From a checkpoint of a small CTC audio transcriber: moe soft.
Rows from block 13 of a small CTC audio transcriber, named by matrix and row number. Rows with one number within an expert belong to one neuron, the router's apart. Each number is 128 + 24 x the weight over its row's rms, rounded and kept within 0 to 255. All counts start at 0.
Before each expert's rows are labels from the 100 clips, of 14848, where the router gives the expert most weight on average: "responds to" is what is common among them. Only what is clearly more common there than usual is listed. The data: read English sentences (LibriTTS-R).
# router: slot weights (model.blocks.13.mlp.router.weight, 8x256, trained with AdamW), inputs 128-255
# up: expert up (model.blocks.13.mlp.up, 8x256x256), inputs 128-255
# down: expert down (model.blocks.13.mlp.down, 8x256x256, transposed), outputs 128-255

# expert 3
responds to: the word "you"; the word "me"; the word "said"
router.3 [128 139 154 138 122 109 124 137  98 132 148 123 101 118 126 128 135 130 134 109 156 119 137 135 143 114 116 102 149 155 152 151 117 124 159 159 119 105 123 149 138 146 132 105 141 143 160 179 128 115 137 118 158 159 128 118 119 153 153 145 170 153  96 162 152  92 105 121 134 136 127 148 138 122 133 128 118 139 134 137 117 156 102 134  74 139 118 109 129 121 136 131 104 148 135 138 113 132 200  98 124 138 122 102 123 143 146 138  85 155 120 133 128 141 101  55 132 124 124 146  92 138 133 165 130 117 111 143]
up.0 [ 96 142  63 116 132 126 116 126 132 102 113 136 109 125 120 128 121 133 149 137 114 147 155 138 128 101 115 168 106  92 130 111 160  86 100 127 129 106 140 137 128 113 112  85 126 124  81 121 138  68 142  98 128 107  86 118 111 137  79 140 156 107 147  79  79 164 177 162 124 124 156 154 135 101 137 111 150 169  81 102 139 138 118 129 146  95 111  87 147  89 134 114 167 135  93 116 122 174 149 129 121 142 109 109 122 143 124 132 106 103 145  97 183 152 147 135  82 157 128 112  72 179 124 139  73 156 110 136]
down.0 [ 93 151 118 129 109 166 137 155 142 112 111 127 110 172 148  99 120 120 130  91  91 163 127 106  97 135 143 100 118 169  95 130 147 102 145 129 170 117 162 137 138 132 111 165 124 153 134 139 113 106 136 123 177 141  93 119  84 101 163 164  88 118 111 136 121 159  90 157 133 102 101 148 155 107 146 106 128 142 148  97 112 108 161 114 114 132 111 121 130 141 128 140 124 105 128 138 112 125 110 180 162 141 103 154 116 116 133  91 119 124 148 142  92 121  86 101 140 154  86 110 116 164  78 132 100 153 125 130]
up.1 [208 166 137 122 166 120 129 172 122 125 185 171 144 100 149 104 123  90 111 159 116 133 120 127 133 126 133 147 127 123 136 139 131 136 114 157 116 162 135 122 103 116 127 120 123 152 183 141 156  76 143 100 111 151 114 171 158 114 120 136 130 105 124 114 140 156 146 172 102 104 155 184 181 134 138  54 132 106 116 122 169  67 157 152 140 111 145 106 116 110 116 130 139 128 121 142 106  76 124 151 131 147 110  99 167 109 162 132  88 145 134 146 106 126 125 159 126 134 106 137 128 114  76 114 153  89 101  95]
down.1 [106 121  84 136 157 102 121 147 148 152 140 118 140 115  87 111 144 157 131 160 117 136 102 113 101 122 150 116 145 122 152 146 113  51 116 135 115 110 113 158 120 101 171 125 118  96 113 145 138 146 143 131 119 114 104 124 131 120 125 133 114 114 131 113 120  97 125 126 122 106 135 122 137 117 156 131 117 164  75 150 117 145 107 200  90 151  98  86 100 138 136 115  79 122 124 122 139 169 156 159 141 160 160 120 119 106 135 153 149 142  58 137 100 182 159  98  88  97 133 198  84 144 123 118 120 146 106 138]
up.2 [134 106 120 142 171 126 122 110 118 123  96 129 141 116 120  85 114 117 166 132 115  88 109 151 154  98 158 110  83 133 132 135 137 134 165 135 133 173 101 111 105 104 139 133 124 176 117 130 143 128 149 170 109 130 104 151  91 124 175  96  90 137 115 123 145 141 142 135 159 124  97 129 138 149 125 111 173 130 159 113 147 123 123 153 106 124 125 158 129  77 123 161 136 144  88 134 141 137 122 104 134 134 104  88 181 129 109  82  89 134  82 119 141 144 129 133 120 121 150 126  91 124  74 118 121 147 107  96]
down.2 [156  96 121 109 158 104 134  75 149  99 118 135  64 142 136 105 102 158 116 130 109 139 165  96 164 101 140 120 117 117 134 174 190 117 126 123 118 129 119 118 141 119 165 151 150 144 116 126 172 154 129 101 108 129 130 150 136 144 120 124 120 148 117 150 120 124 124 149  89 123  91 109 114 155 109 129 111 106  98 100 140 135 136 132 167 144 171 112  93 161 151 112 116 161 163 141  97  91 117  98  83 109 131 119 135 134  85 110 149 100 107 111 102 158 139 149 105  91 113 152  88 113 110  81 117 166  93 119]
up.3 [160 162  78 128 116 159  89  75 127 111 142 123  77 141 108 129  93 144 141 119 143 116 113 129 132 135 119 119 111  62 144 112  85 125 176 122 135 144 112 138 153 151 147 180 101 105 119 150 166 144 164 125 132 145 150 119 129  73 125 138 138 139 135 136 134 164 107 164 131 174 131 107 145 121 142 150 108 163 153 117 140 153 101 152 145 171 144 123 138 149 126 112 142 121 123 141 164 148 164 147 157 122 108 107 126 148 105 100 113 139 156 170 100 133 115 118 111 134 152 157 105 102 107 137 120 143 153  99]
down.3 [171  73 150 103 101 156  87  79 132 126 138 173 110 107 146 123 111  75 137 130 159 132 127 139 174 151 153 107 142 164 139 126 126 126  97 156 173 121 110 132 124 121 126 125 152  83 136 132 116 122 118 128 106 151 129  96 147 126 134 141 120 129  93 101 134 120 166 114 139 128  93 154  98  78 175 129 120 131 134 146 122 181 141 141  69 126 160 144 135 146 155 155 132 170 139 113 145 125  89 143 116 136 152  80 117 106 109 104 145  96 172 155 104 143 126  98 153 116 102 129 123 156 128 118 136 129 128 162]
up.4 [115 123 135 115 126 161 140  89 123  80 144 138 130 163 144 169 125 166 118 127 119 128 117 162 101 128  93 134 142  95 110  95  96  83 112 110 128 114 155 127 126 114 137 114 112  85 129 102 124 125 167 184 162  77 112 124 122 105 122 164 116  89 100 157 130 198 112 102 148 113 157 124 169 103 103 138 113 135 128 116 173 130 140 130  99 111 119 157 124 167 147 140 165 141  96  91 126 122 102 116 138 149 145 134 122 146 147 149 120 113 158 137 131 143 122 137 151 112 112 104  81 172 150 139 128 129 161 128]
down.4 [134 127 124 135 102 182 133 114 131 134 121 168 141 113 115 125 137 114 145 136 123 161  92 180 112  95 127 154 170 149 166 108 120 125  98 125  92 125 155  89 129  84 116 104 127 119 124 119 108  94 165 120 104 148  91 113  85 152 187 147 105 118  66 111 152 140 129 147 132 165 141 113 106 116 105 127 164 138 148 138 143 115 147 142 129 161 130 134  65 153 137 116 147 137 130 193 108  92 118 117 154 133 130  51 122 123 123 136 118  86 145 113 156  91 107 131 135 159 112 128 173 135 170 143 133 136 147 142]
up.5 [112 141 152  86 123  83 126 153 123 113 140 118  99 122 147 101 146 125 123 119 117 124 186 156 100 106 143 139 147 172 100 137 157 100 121 103 104 161 132 138 116 149 134 154  58 134 154 148 105 113  79 123 123 132 110  86 112 109 143 148 128 166  93 111  97 137 142 133 166 103 106  66 139 121 187 168 182 147 149 120 192 156 139 141 110 165 191 106 152 101 110 116  79 158 154 158 131 150 121 144  97 153 118  68 149 149 152 130 120 123 193 127 110 140 131 131 129 129 123 123 120 145  92 173 127 128 106 162]
down.5 [113 112 141 133 104 153 126 128 172  99 178 123 138 156 123 144 111 114 124 142 162 128 180  94 124 133 154 130 153 122 122 109 137  47 127  95 131 125 121 128 124 159 109 124 158 136 162 143 175  79 119 121 126 147 142 180 113 141 111 153 104 139 127 110  86 145 125 143  90 130 102 136 144 178 170 132  77 167 136 135  88 131  80 154 143 102 130 166 133 178 136 124  95 179 145 143 108 144 136 139 133 167 136 102 140  99 180 145 128 146 124 108 136 126 142 157 128 128 121 121 121 156 108 113 106 154  99  95]
up.6 [133 127 119 158 115 158 134 127 126 123  87 104 203 124 143 117 162 122 130 151 107 127  91 110 164 170  66 112 114 157 121 104 125 112 155 124 123 133 125 117  90 110 139 143 130 133 149 149 101 119 134  90  96 139 132 134 119 105 131 110 130 144 135 147 129 131 134 132 148 151 151 111  86 160 139 129 112 134 147 117  92 142 132 121 134 121 105 142 121 118 162 148 109 136 141 108 110 134 193 133 119 139 129 138 145 127  95  97 128 137  92 144 155 156 125 148 105 139 168 167 104 155 135 131 131 112 129 155]
down.6 [183 133 111  93 153  74  70 104 121 125 115 108 102 134 103  82 119 188 126  89  97 142 101  74 121 131 131  84 156 139 112 167  86 105 129 110 130 126 146 112 140 140 121 118 145 135 129 152 113  86 134 143 102 119 107 113 121 121 156  70 147 135 147 143 133 129 136 111 120 126  94 159 107 107 159 144  95 141 143 103 126 104 117 157  95 125 174 129  92 127 132 125 140 112  93 116 123 104  89 164 110 130 127 130 149 120 152 137 123 114 138  83  97 128 104 131 140 110 129 141 143  63  90 100 136 150 170 152]
up.7 [153 129  99 107 144 103 129 155 121 122 132 149 121 147 129 142 142 135 130 192 116 122 175 122 156 111 162 121 117 140 144 140 130 137 114 118  99 115 119  93 115 129 106 116 133 107 165 119 135 140 118 143 113 135 163 108 169 126 141 127 141 157 147 173 108 136  82  89  75 138 138 123  99 108 122 155 123  77 135 145 187 139 141 100 110 137 127 120 143 125 126 133 107 112 125 130 130 116 175 117 137  95 128 197 139 126 111 131 104 117 124 181 133 123 145  75 111 164 100 119 130 114 117 182 130 136 136 122]
down.7 [119 106 105 139 134 124  95 115 113 148 127 100  76 137 107  97 121  98 107 124 135 182  87 125 132 110 114 124 131 142 145 117 123 146 113 164 131 134 119 167  92 179 155 121  89 136  78 163 122 149  97 115 145 147 135 142 120  84 134 136 108 129 149 157 100 104 143 109  94 135  98 145 136 102 175  94 191 136 102 121 143 105 157 116 161 153 141  84 141 109 113 133 136 135 104 116 111 125 142 118 147 130 119 179 118 140 139 151 123 149 159 136  88  77 108 171 166 164  97 138 120 136 112 115 156 116 123 121]

# expert 1
responds to: the word "you"; the word "know"; the word "but"; the word "not"
router.1 [ 98 107 182 133 107 102  92 177 119  99 148 116 106 121  97 118 119 132 149 106 121 148 121 135 157 141 138  98 147 128  98 150 104 135 141 181 122 127 152 101 120 145 149 138 140 105 134 118 138 112 129 136 164 146 176 101 166 138 107 120 157 137 130 166 152 100 125 138 103 188 120 117 133 103 103 132 100 142 116 144 155 129 142 113 137 109 122 140 115 142 160 151 125 144 149 131 154 148 117 128 105 149 107 117 108 150 129 113 144 167 120 141 128 171 115 122 101 135 156 121  85 102 102  71 107 132  92 162]
up.0 [123 137 104 135  97 106 126 144 138 129 163 113 124  87 148  99 138  97 120 145 116 126 108 116 129 143 148 141 125 143  90 147 101 113 121  96 143 152 102 115 154 117 120 137 132  90 138 125 136 120 140 124 135 132 119 149 142 117  85 151 113 129 119 114 148 158  93 153 192 105 135 134 164 149 135 137 130  78 126  93 134 119 111 122 148 132 128 101 127 123 134 121 147 115  71 111 147 130 133 115 119 113 106 141 118 121 114  61 176 133  96 196 136 151  93 179 104  98  91 113  74 171  85  95 110 155 126 130]
down.0 [147 123 166 149 107 147 117 102 146 125 128 104  77 150 144 114 130 135 154 108 128 105 147 127 124 171 172  94 103 149 107 101  90 109 148 140  80 115  86 113 119  67 124 147  99  94 103 127 121 130 131 135 132 141 107 135 150 158 144  96 142 101 107 150 138 167 114 134 121 128 125 155 122 111 141 101 132 117 131  94 142 149 139 139  89 124 128 128 121 176 106 136 144 154 107 112 109 146  81 138 114 165 120 183 135 124  52 166 130 141  83 137 116 144  86 156 139 145  90  92  85 155 110 109 121 122 148 148]
up.1 [ 95 106 126 162  89 179 136 107 137 175 149 141 125 139 128 129  82 117  73 136 149 135 118  95 116 127 138 120 131 112 114 133 104 177 173  89 129 112 134 123  78 153  75 121  91 124 153 142 105 117 107 137 134 117  97 124 183 109 122 127 104 115 148 126 100  98  76 123 125 170 120 168  99 147 127 157  98 159 138 115  92 132  90 142 117 157 113 143 163 119 127 131 115 118 183 110 105 121 104  83 150  93 106 123 112 178  88 106  92  84 126 154 148  89 150 142 149 118 112 133 101 122 116 126 124 161 131 142]
down.1 [119 110 136 164 141 164 135 153 107 137 139  72 110 133 149 100 132 150  92 102 103 142 144  97  81 180 109 119 148 136  98 120 136 131 131 157 121 123  95 144 109 108 130 104 140 132 102 155 131 148 127 124 137 101 154 116 105 142 118 129 112 170 124 116  89 125 150 131 144 114 154 115 130 122 150 138 101 113 134  79 108 104 125 142 104 126 119 126 142 144 140 140 133  96 113 127 150  83 152 115 105 120 144  92 137 146 138 113 156 136 139 137  77 115 160  78 127 101 107 136 109 141 109 107 117 110 157 129]
up.2 [136 111 104 121 167 118 135  88 143 133 102  92 118 140 124 199 125 147 165 142 110 149 129  99 121 151 139  66 123 117 116 130  99 115 127 187 131 147 144 144 147 126 112  97 120 112 100 148 120 122 107 118 101 128 107 123 106 170 143 133 128 143 113 129 148 105 149 127  76  89 149 148 100 107 119  89 130 109 127 124  92 109  98 156 140 148 119 119 178 100 149 108 133 162 103 120 132 137 147  93 121 137 118 138 142 113 116 144 146 102 127  99 120  86 115 125 113 127 146 126 137 161 100 109 141 127 137 140]
down.2 [118 146 141 189 107 139 126 128 100 157  93 119 130 159 121 135 133 146  68 123 110 137 148  88 129 105 140  75 126 162 104  88 135 170 144 114 174 158 143 143 138 152 128 156 114 113 111 145  94 118 107  93 131 169  78  99 131 132 156  91 143 102 111 130 145 146 147 137 141  82 174 126 151 162 144 142 100 186 118 139 116 139 148 128 150 127 154 129 145 114 143 134 105  96 182 103 103 133 154 112 145 131 109 117 120 137 102 156 145 157 101 120 155 163 103 142  93  99 153 141 123  88 109 124 158 132  78 134]
up.3 [139 125 164 133 140 126 115 110 113 146 136 136 158 155  86 131 135 143 106  84 141 147 118 123 135 126 120 153 114 147 151 113 136 142 139 108 118 123 108 159 119 138 142 114 148 143  80 129 115 114 159 111 111 135 169 174 132 115 153 134 128 121 170 134 157 106 107 112 118 100  85  89  66 121 124  90 132 134 101  93 179  87 141 190 152 119 130  95 138 119 131 150 153  47 130 103 148 157  82 147 162 128 119 192  96 162 132  83 126 100 120 128 131 160 102 141 109 106 114  99 118 129 143 108 114 108 123 120]
down.3 [137 128 158 104 150  91  76  87 152 100 128 131 117 162 132 149  63 134 173 141  60 154 145 104 105 114 132 135 114 128 155 101 134 123 106 123 139 109 123 104 134  91 130 135 106 115 155 113 142 138 143 160 145 113 155 165 103 117 122 122 160 118 145 130 148 100 134 134 176 154 145 132 112 120 124 143 164 169 172 123 146 127 165 119 116 124 122 132 160 163 161 109 124  77 122 159 109 105 105 141 163 129 133 123 113 125 111 156 120 157 150 149 135 152 144 101 153 116 161 172 154 169  92 115 144 120 111 103]
up.4 [168 113 173 129 163 122 134 124 131 156 142 122 149  95 124 128 113 146 131 139 141 146 134 102  99 125 124  94 145 108 134 142 133 113  85 119  96 150 160 135  88 101 148 122 122 130 174 150 136 153 165  94 114 121 137 122 135 101 139 133 144  97 135 147  84 125 128 117 105  72 126  97  90 149 124 118 113 175 198 120  90 110  59 137 115 102 110 152 153 148 166 107 100 107 129 150 123 118 123 113 139 124 145  97 116 134 124 179 151 122 136 134 122 121  79 135 133 136 146 117 155  59  95 133 128 110 121 122]
down.4 [147 143 142 146 141  92 140 123 157 154 115 133 112  91 108 111 128 158 137 130 132 157 138 161 149  92  92 107 132 164  95 171 113 173 110 170 148 136 142 159 157 162 124 141 152 124 160 133  91 124 113  45 128 126 126 144 140 134 128 131 112 135 155 151  76  91  84 102 128  92 138 128 127  99 150 151 137 115  99 161 157 135 106 143 150 106 130 151 136 139 139 136 126 153 139 126 139 174 138 150 119 153 123  64  80 154 139 124 135 132 155 134 137  96 148  93 141 140  92 107 147 143 140 121 143 100 106 102]
up.5 [ 92 136 101 119 166 142 141  89 132  92  83 147 158 119 171  83  93 133 150 110 115 147 146 145 111  66 158 117 145 136 132  93 142 118  99 130 153 169 141 119  79 124 112  92 171 162 129 155 132 130 104 126 101 111 161 101 135 128 156 124  83 120 118 145 117 137 139 142 139 140  77 141 115 151 141  92 146 138 125 152  66 150 171 112 109 130 124 161 104 124 137 117 139 138 141 130 114 154 127 115 151 177 138 106 140 120 137  82 112 128 119 128 110  85 152 114 142 147  99 150 148 118 184  95 113 160 139 118]
down.5 [146 146 112 141 130 131 138 133 131 132  95 130  96 124 108 130 113 117  67 136 122 151 111 121 134 161  86 140 136  63 155  97 159 155 119 123 131 167 121 133 127 137 150 106 144 148 164 115 114 126 129 124 145 166 154 140 131 149 133 162 156 157 117 130 134 128 170 147 158 105 145 177 145 144 131 106  93 116 153 134 175 100 100 115 164 112 121 150 110  97 134 120 135 155 141 109 113 153 112 163 123 122 141 152 183 126 113  96 131  93 119 142 100 107 145 209 107 174 129  98 112 141 144 149 140 163 105  56]
up.6 [138 157 137 121 105 117 108 153 139 128 108 141 113 116 127 129 130  87 135 145 138 159 168 131 120 153 150 152 117 136 109 138 138 135 151 129 164 134 117 140 138 159 150  91  94 113 115 124 146 121 151  95 176 139 132 118 114 140 141 129 138 183 138 122 117 165 124 162 173 122 181 132 108 151 135 135  78 139 129 110 111 163 142 141 125 103 141 106 154 105 104 124 117 129 146 160  90 159 169 124 108 130 128  57 107 174 106 158 155 142 151  87  99 159 109  74 146 137 127 142 119 123 113 133 144 124 164 126]
down.6 [128 160 107 137 133 143 149 144 128 147  59 151 114 129 152 125 114 113 134 135 150 122 147 148 168  87 167  96 155 107 130 153 115 130 131 120 159 148  94 129 104 139 124 124 105 118  69 103  99 101 123  85  62 165 129 157 134 179  65 106 125 149 140  96 176 132  81 106  80 122 118 138 112 112 119 128  99  89 129 156 125 132 121  97 101 107 111  77 100 101 116 135 147 114 122 151 134 131 146 126 140 140 143 136 129 140 101 121 106 124 127 174 191 109 139 185 168 144 132 129 133  81 128 145 100  94 159 104]
up.7 [ 99 120 101 135 140 128 162 103 150 158  93 190 150 132 153 106 125 116 131 104 171 137 130 106 145 151 123 106 151 160 161 157 124 137 150 126 132 154 143 122 129 180 156 107 161 156 108 111 115 104 128 116 126 120 138 151 120 130  66 133 160 122 103 102 130 113 119 106  89 124 111 106 119 111 100 149 148 129 122 136  72 145 136  95 159  86 144 121  89 124 149 130 103 119 122 111 111  76 155 127  96 129 114 120 140  96 182 135 141 133 152 158 139 111 136 142  76 131 112 105 125  78 124 114 138 108 166 132]
down.7 [125 128 162 134 158 106  99  69 143  80  89 125 182  71 105 121 146 143 114 120 202 115  97 147 141 103  93 126 140 166 148 155  92 123 114 110 112 125  95 117 146 106  84 155 117 136 149  99 151 151 148 109 140 153 120 148 175  92 135 111 103  92  83 169 128  90 155 147 109 114  83 132 120 120 135 109 180 170 114 140 137 155 120  99  95 112 134 102  88 115 124 162 134 120 124 127 149 130 145 156 118 144 113 133 149 130 129 108 133 116 120 114 155 120 104 136 129 138 116  62 143 141 121 116  93 139  98  99]

# expert 5
responds to: the word "of"
router.5 [191 124 119  92 124 185 127 143 112 120 163 106 114 137 124 106 102 100 173 106 101 138 111 147 125 136 127  90 141 107 115 133  98 139 111 129 150 126 167  98  79 136 165 120  98 119 117 111 177 109 132 150 122 149 104 128 181 115 127 126 141 123 106 174 118 124  77 100 162 163 142 113 116 125 110 112 139 110 109 121  90 137 130 120 127 133 107 116 124 125 139  97 143 141  88  94 153 117 129 150  88 146 163  88 116 148 140 144 167 187 125 163 133  73 144 119 127 113 171 164 124 103  88 116  87 119 119 159]
up.0 [133 141 134 117 165 177 143 168 131 116 127 112 181 106 151 112 100 147 105 123 174  91 149 197 119 105 151 130 170 127 167 108 111 126 163 155 157 103 154 120 107 166 143 146  85 154  95 133 144 146 107  89 121 163 107 139 101 136 133 154  80 175 132 107 151 139 128 124 110 151  89 114 204 174 140 113 139 141 145 147 138 130  94 154  74 139 130 139 168 134 121 117 128  91 132 145 116 118 106  79 112 125 139 107 116 149 133 150 125 113 149  98 134 147 120 110 141 111 128 127 112 118 127 142 143 134 112 120]
down.0 [157 157  81 110 126 140 149 151 116 104 133 107 161 129 159 117 168 127 102 136 119 108  98 150 138 146 123 139 154 123 155 148 130 167 163 114 145 109 101 133  96 123 135 135 155  93 135 113  95 110 112 126 126 114 151  73 147  97 114 157 125 137 144 137 112 104 141 112 107 138 175 109 137 164 132  94 135 107 143 122 104  83 121 119 167 137 125 125 146 133 119 152 152 122 130  91 107 157  99 125  76 103  97 188 116 169 100 132  91 109 157 146  87 100 144 144 108 133 128  90 131 159 102 109 115 140 161 132]
up.1 [147 122 104 152 111 112 110  98 113 125  86 137 117 134 136 179 137 119 122 160 171  99 144 120  90  93 113  85 106  95  84 127 192 112 148 128 178 136 101  88 141 114 139 114 160 141 159 113 110 148  96 144 154 127 122 158  93 148  62 120 119 128 129 178 118 127 146 141 128 149 125 133 166 193  68 128 156 111 113 115 163 117 129 133 103 140 149 156 151 172 154 158 125  92 118 144 120 170 101 125 118 122 104 118 111 139 166 120 134 107 143 140 125 126 119 119 128  78 165 162 142 148 134 154 105 163 163 141]
down.1 [148 159 123 120 114 140 139 149 147 124 166 108 110 127 125 140  91 123  95 142 109 169 132 149 152 190 148 122 128 137 171  67 138 114  94 152 114 111 124 113 136 141 120 102 149 141 157 148 156 149 117 168 165 114 117 121 115 138  93  87 128 158 103 130  99 121 129 129 140 143  85 114 132 108 151 124 116 139 132 128 114 122 131 173 119 114 123 127 139 179 127 131 115 140 107 144 161  86 141 101 145 129 116 188 138 100 141 184 135 132 126 178 139 130 142 128 129 127 145 104 134 140 128 108 124 117 113 114]
up.2 [144 157 136 139 113  91 125 103 130 124 139 137 146 101 131  98 125 147  83 149 187 136  85 120 136  92 132 173 104 159 125 128 116 175 138 151 144  70 105 152 152 112 129  96 130 116 127 112 113  95 166 141 114 162 135 128  58 154 129 115 163 116 131 130  91 202 100 143 127 135 104 162  80 154 101  81 120 136 129 148  94 103 136 108  77 125 138 113 141 187  93 104 142 133 157 156 112 115 124 146 134 110 136 138 163  89 104  84  97 144 112  78 115 167 196  89 106 114 130 122 134 120 183 116 127 139 118 112]
down.2 [130 117 151 138 154 111 152 112 173 132  75  98 116 170 127 126 140 133 144 130 124  99  92 143 144 161  57 136 136 141 169 117 127 125 134 142 134 120 116 152  99 172 202 152 150 127 134 140  86 135 120 124 100 107  99 112 109 108 132 135 129 116 160 148 124 131 132 139 161 142 149 127 163 157 168 105 106 129 159 167 146 109 147 148 133 124 134 109 141 113 137 104 111 124  99 159 124 139 171 146 120 209 179 120  58 128 135  93 126 144 132 152 183 107 153 104 137 145  84 122 145 118 170 147 153 158 182 130]
up.3 [ 86 133 125 164 155 168 116 150 112 151 145  99 141 109  96 142 142 138 123  97 133 132 124 122 127 185 136 147 145 144  96 128 148  86 119 128 168 128 146 129 116 113 112 139 109 121 132 112 108  91 148 113 120 121 163 136 138 139 136 103 125 170 118 118  81 108 145 186 113 105 102 156 142 127 136  91 142 126 167 128 189 155 168 124 145 118 107 167 104 110 149 155 130 133 157 159  88 132  59 139 161 137 105 166 155 104 205 143 109 137 104  98 151 146 157  86 108 112 150 125 159 151 137 129  99 122 169 103]
down.3 [124 112 160 110 150 168 107 113 145 152 143 132  84 155 181 133 160 115 159 157  75 137 124 146 135 120 142 150 132 146 120 104 141  92  99 132 126 137 108 191 134 163 111 167 127 145  84 125 111 114 148 105 176 148 114 135 168 116 107 149 124 124 161 151 138 127 119  89 129 139 169 117 104 125 158  85 103 117  90 189 116 119 168 128 113 103  97 131 103 127 154 129 152 147  94 110 153 134 133 135 102 149 148 116 114 112 134 143 101 161 139 155 142 141 123 141 142 119 147 114 150 112 143 162 153 116 125  99]
up.4 [138 127 113 146 137 158  98 116 117 138 103 120 118 130 115 127 134 127 147 132 132 152 148 111 139 130 132  85 153 117 172 165 126 128 100 144 125 113  96 119 142 153 143 133 141  65 137  75 169 142 128 114  98 146 135 123 132 110 121 149 138 159  87 118 127 133 139 153  90  94 105 136 153 163 129 125 142 151 179 119  96 117 148 132 128 116 121 139 142 110 158 119 142 104 134 148 124 136 119 129 149  88 173 121 145 179 128 128 124 101 124 151 103 174 147 103 124 168 129 109 156 102 145 150 123 112 112 109]
down.4 [111 132  84 127 168 136  95  67 106 132 157 128 104 118 133  98 138 110 108 166 137 115  99 144 153 154 126 121  97 135 154 168  99 152 152 180 186 152  86 121 119 121 128 123 133 133 106 109 125 132 140 149 101  95 124 120 138 131 133 109 154 147 142 143 105 113 114 127 129 113 124 149 159 137 118 136 125 116  96 137 136 129 122 127 113 117 102 115 173 149 136 110  98 150 127 127 119 157  88 186 121  92  98 144 102 158 159 125 129 144 176 128  60 123 130 131 123 150 143  90 152 169 140 118  98 145 124 169]
up.5 [130 145 144 139 176 108 140 136 166 107 126 134 125 104 177 106 130 135 139 154 173 101  94 125 119 108 123 114  92 122 104  85 108 118 126 146 103 157 119 142 111  91 149  73 158  94 148 130 183  67 102 140 146 146 100 102 146 130 112 140 144 101 150 167 104 118 106 131 109 110 112  97 128 122  79 133  74 124 108 134 133 127 157 145 134 110 108  97 138 183 137 143 117 142  94 128 106 148 107 138 150 150 133 135 168 117 108 117 100 149 138 136 117 152 163 150 106 168 131 142 111  85  90 172 155 109 123 100]
down.5 [148 123 156 104 141 101 156 122 159 147 112 153 144 150 144  83 127 114 157 184 110 112 128 169 154 108 151 158 149  92 123 153 119 137 130 112 139  78 116 112 164 108 126 128 140 142 112 132 152 123 120 151 128 102  95 146 139  88 138 100 134  95 139 106 125 116 189 144 168 160 127 120 136  98 117 138 110 116 143 128 135 144 144 148 136 122 106 109 136 121 138 102 136 145 160  96  91 118 132 116 142 156 155 162 125 150 111 161  80 123 170 114 138 130 136 118 119 125 121 126 147 152 135 103 135 138  80 136]
up.6 [128 117  93 122 137 149 132 136 152 128 130 152 160 145 119 163 130 147 147 141 164 117 170  58 136  98 155  86 100 123 155 149 137 158 131 134 136 114  79 120 162 147 118 146  99 162 142  91 133  68 107 111 136 144 126 136 156 121 104 110 165 131 159 122  69 151 151 109  90 131 119 143 126 112 116 130 153  94  90 135 138 118 134 116 155 117 118 121  93 160 153 148 111  88 146 154 118  83 114 110 159  73 125 110 148 147 116 168 149 126 122 138 126 103 180 114 172 135 144 106 151 150 157 135 132 109 160 153]
down.6 [139 143 113 109 122 121 138 129 149 143 120 115 169 151 127 168 131 158 112 156 159 170 170 148 143 146 117 139 129 141 146 139 185 171 141 147 125 134 108 115 177 130 170 140 102 116 123 152 111 116 134 124  83  98 132 157 130 114 106 101 134 125 189 159 122 133 138 144 171 155 152 115 163 116 152 155 148 191 120 129 103 111 111 114 124 115  98 132 118 101 117 129 142  83 151 175 150 128 171 131  95  83 112 126 124 113 140  75 123 136 149 121 134 116 121 127 128 112 129 122 167 148 160 157 167  90 114 131]
up.7 [146 128 153 110 162 123 144 131 147 117 134 151 112 122 158 144  94 138 125 155 152 122 128 183 145 104 145 162 121  84 153 118 112 121  81 108  68  80 146 145 149 141  86 132 119 122 140 147 120 176 161 152 137  82 107 164 136  69 120 126 126 120 133 129 132 117 159 132 130 111  85 111 126 134 131 144 127 129 122 120 125 136 121 132 125 151  91 109  91  79 142 133  88 113 109 132 104 148 114 118 160 124 125 157 134  58 131 182 155 112 129 150 173 169 140 162 126 129 147 131 147 134 128 132 127 174 135 160]
down.7 [129 137 109 100  95 123 163 132 105 109 189 128 167 164 127 114 143 106 147  98 120 112 140 154 151 111 138 121 118 153 125  60 170 132 169 143 118 112 146 143 133 111  92 147 123 126 107 139 150 161 149 119 102 117 140 106 106 137 131 137 154 142 108 108 148 128 132 143 157 164 112 120 146 140 155 126 160 165 148 153 132 127 145 143 132 121 109 146  86 119 134 152 130 128 147 165 185  77 173 119 126  50 169  99 111 133 176 165 133 106 105 120 144 155 162 128 107 137 110 146 109 121 119 134 148 135 141  95]